{
  "train_examples": 15625,
  "n_mels": 40,
  "encoder_parallel_block": false,
  "encoder_positions": "sincos",
  "decoder_mlp_ratio": 2,
  "decoder_qk_norm": false,
  "decoder_inner_norm": false,
  "optimizer": "soap",
  "adamw_lr_other_params": 0.00084
}
Rows from block 2 of the text decoder of a small encoder-decoder audio transcriber, named by matrix and row number. Rows with one number belong to one neuron. Each number is 500 + 25 x the weight over its row's rms, rounded and kept within 0 to 999. All counts start at 0. Numbers have three digits each.
After each neuron's rows are labels from the 100 texts, of 14976, where the neuron reaches its highest value: "tokens" is the input token at the peak. Only what is clearly more common there than usual is listed. The data: read English sentences (LibriTTS-R). In brackets: how many of the 100.
# fc1: MLP up (decoder.blocks.2.mlp.fc1.weight, 768x384), inputs 0-95
# fc2: MLP down (decoder.blocks.2.mlp.fc2.weight, 384x768, transposed), outputs 0-95

fc1.606:511522503561494454561492544477522474490468500429482528516476540564496495491527518465454487491463509494494493528515491479493466519480532512494522520470498476517515510511523491535485513485501482495489493485504486548461515478484508485467492521495492510474480467439499501520503517513476466480
fc2.606:481472477483508488488508446502534509534475460485544459510475486498489458508535518457453546529502485513530536517521459534487509512478471524527495511497446547447501557473486495508552524484536503476515505472548460545485495501513530535480518518460541519522466494515505486491472455505461463494
tokens: "v" (47); "u" (25); "n" (25)

fc1.724:498523515515473532520528506481430513474513441469482488483458518506472511480514508459457489508504542502532544486514483496511531497466494490482473473524513518487514520502489540507475481486513496509470508451563518508445458522484501492532477458507548468455496489516494513521488506525491498504
fc2.724:519487510472483502499515527494512501473478480517536530551499512475560435506503518546532485480527508531506524478461533478513520473495495468543492513501530460513522502512471482506471490501504519524528503506498465471500490514523477481490502486516525495517522527485489488519515497508498507518
tokens: "i" (26); "<end>" (18); "d" (14); "k" (8)

fc1.661:511455515532508486481510506536496504492460482495419454502511493537527540471511499569500481555503533509523508535499474505514466459539481498484524500485432469491466549544498505475456496490466473507487475487553473470462457534489490503456480459458517532536473527504479489487501466495494508496
fc2.661:471497503490530494497465511537506475463489505508526504500476484505507490531467562499463457537482502537470495479465552502517543509507497533508524512479510481519509498505492440516516512495495495535532509521527535518515508499518503521490505506520490540428497499498487507472529459509525514474
tokens: "v" (33); "n" (18); "p" (14); "b" (10)

fc1.751:501540492451504482472469524518506525487488494513469540503497562540562455551498477525520496474498501505504529506519475512506522513460525497496492501500507491478451532511501537548521511486518469503461529483494527493530463505507463511510554506518477539524490452468499537458534505481529531508
fc2.751:472499509471486529523468473496508489522475563465523472517490538495492512511507506507502524462466498492490525493499517522493522485509515495538513512528504548482560505512496478513504503478517528496487515536488529492483497508483447530502464483454496466550526465479520485485494518520547534514
tokens: "v" (60); "i" (24)

fc1.613:491507473507474475468500524466509506523526473486498471485490475520467454536459506533490485500478485485544527496473470473518465484484530505508519527491523523487486495474500497513537500458528484463448479517476476488458454495529531505485555479500499496502434484520497499545453452511473521508
fc2.613:496523540514501542520513507539540477485470453488515517535521483471517496545495500504502525468511531471479503494486520524529466507478504467516481479465487489451453464436510458466550499488506458534553544520493493475490491489465521551535522462500511531533495531495502497530467502487499494480
tokens: "l" (89)

fc1.544:457490477470488534501454511517526523472487528510481475505512523539504470491557462490487493503532459516517491489517463511525488500499453487461510527485463544527465506502518529571538510477474495486507474508528525462533488515521505465539498555474505485525494479498479493505476465509517527482
fc2.544:516474497514487510505493505509457486471511528506484470516468493476541503528517479527524504481481486517507508528503484500494512496475523528512505490485492475515475512537512512454525506506520523521466544520507509500499499502552494480522498530518478488488524502501540535495512522515534519518
tokens: " " (88)

fc1.298:480461491524532501511462504531529463498460501489491487506515526476510501454520538470450482488450534511490508520521517478508483504470527510526529508481497495503488533484503505466508522482488507486441511459517497505539487506551479491502494575482487554534500501516500515524491499496493514509
fc2.298:499500508480486561501500472519514520546485489479474495498504485510484457487498528491536469519498493497440484505518534509495528479476487497483503547503515513488490497515459455541503489498517438533485509485531509527497475511516492490516539511516552509496485525460493488530479495506506477471
tokens: "i" (52); "n" (34)

fc1.767:482498493517507487500504530518522489512519480527506480468499529480523516444491476459505517480478485529491491486483506515436497479477513496480519505502498513535517501498485511524501501501482454557541497451496525513520461463493526521483537497520544495513481506540498486482482522506511499505
fc2.767:461502509518472516481504504527554516464477532526507518494453467495554527444560547466549480506490520490480504525523515512524466522485480516512490492499461490506480488526501524495523488532504455530522463506502538517510523535514472503489482494498521483544509484527520483490494513524501512475
tokens: "l" (49); "r" (16); "i" (16); "y" (7)

fc1.749:505511474511475511505525453479465508490539477526471524501479418482499468480493522517490483502492451498460504486491499502484489462458492495480526528463477457522516513508492488537512505514479496432496462561496433528512484493521531550499491546505471518533475488518498486538501520505503490498
fc2.749:477541523530512459493485532470500502535496510445501499533453506487526470462485488569468470554508455493460482470461550499546492485483512488520519500466534503494534422508501509492481509486491498532434469477490503495467506500488461505480502467514475479513496492518544503495475455497484539518
tokens: "i" (51); "<end>" (46)

fc1.79:503520469465469490472473506511512524488443528479497464506536458496508481474496524490468455505499478563469453480492533530495515504526529496467531488494488504508500448520494555485504505513454512500494521546502469494482493473500516535506490494474526498472489501499506552479469500463510541491
fc2.79:430537514510477491495512486521489502448517490466485491510491472477472505493504471511527461505510504462522513530461466468476507517458491516512447519515490484462454570478488516480491547488493509480527491460547500471507480521492441477512493518514529510476529512487493513450533509505527463560
tokens: "v" (34); "i" (16); "u" (13); "w" (11)

fc1.715:502504458495509489479509475484473531489468465480507470484499507485509520533486509499493493520554512472466502497527482497510520496493494549522531526504513478523509561474510527546486473530454472492571464482527451530526462496497461514502508490527507509489438520522469501456491513486515478497
fc2.715:486476474530499542514501528534526583486476485525433559516488549509491542487523514523477521534486488508449478493519485476545529489514492457542517502519479515508517512506464554510532511513496455507491517513508537467451517468487501493489522514511468512506510516503510504507473514485513503533
tokens: " " (85)

fc1.81:482523486487480484493503482504489443475484484463503477487501497518542472507478500501468504469488484512475512523510492501530523506480511504511458489508481490473445479538461515520530482482527515503515518538509536519518475548507546530504559486536477487553494512503540508491530511500474507475
fc2.81:496498470492538526508481446493500513496499525474511497530536500510518493502469422531479451484530460454464509508516510466508499518537480490502456508525493450513476494514516489454525490518506481481470521523479478493542526506505512513515521516450461515510501510504510505469488462478527529518
tokens: "l" (45); "<end>" (27); "i" (15)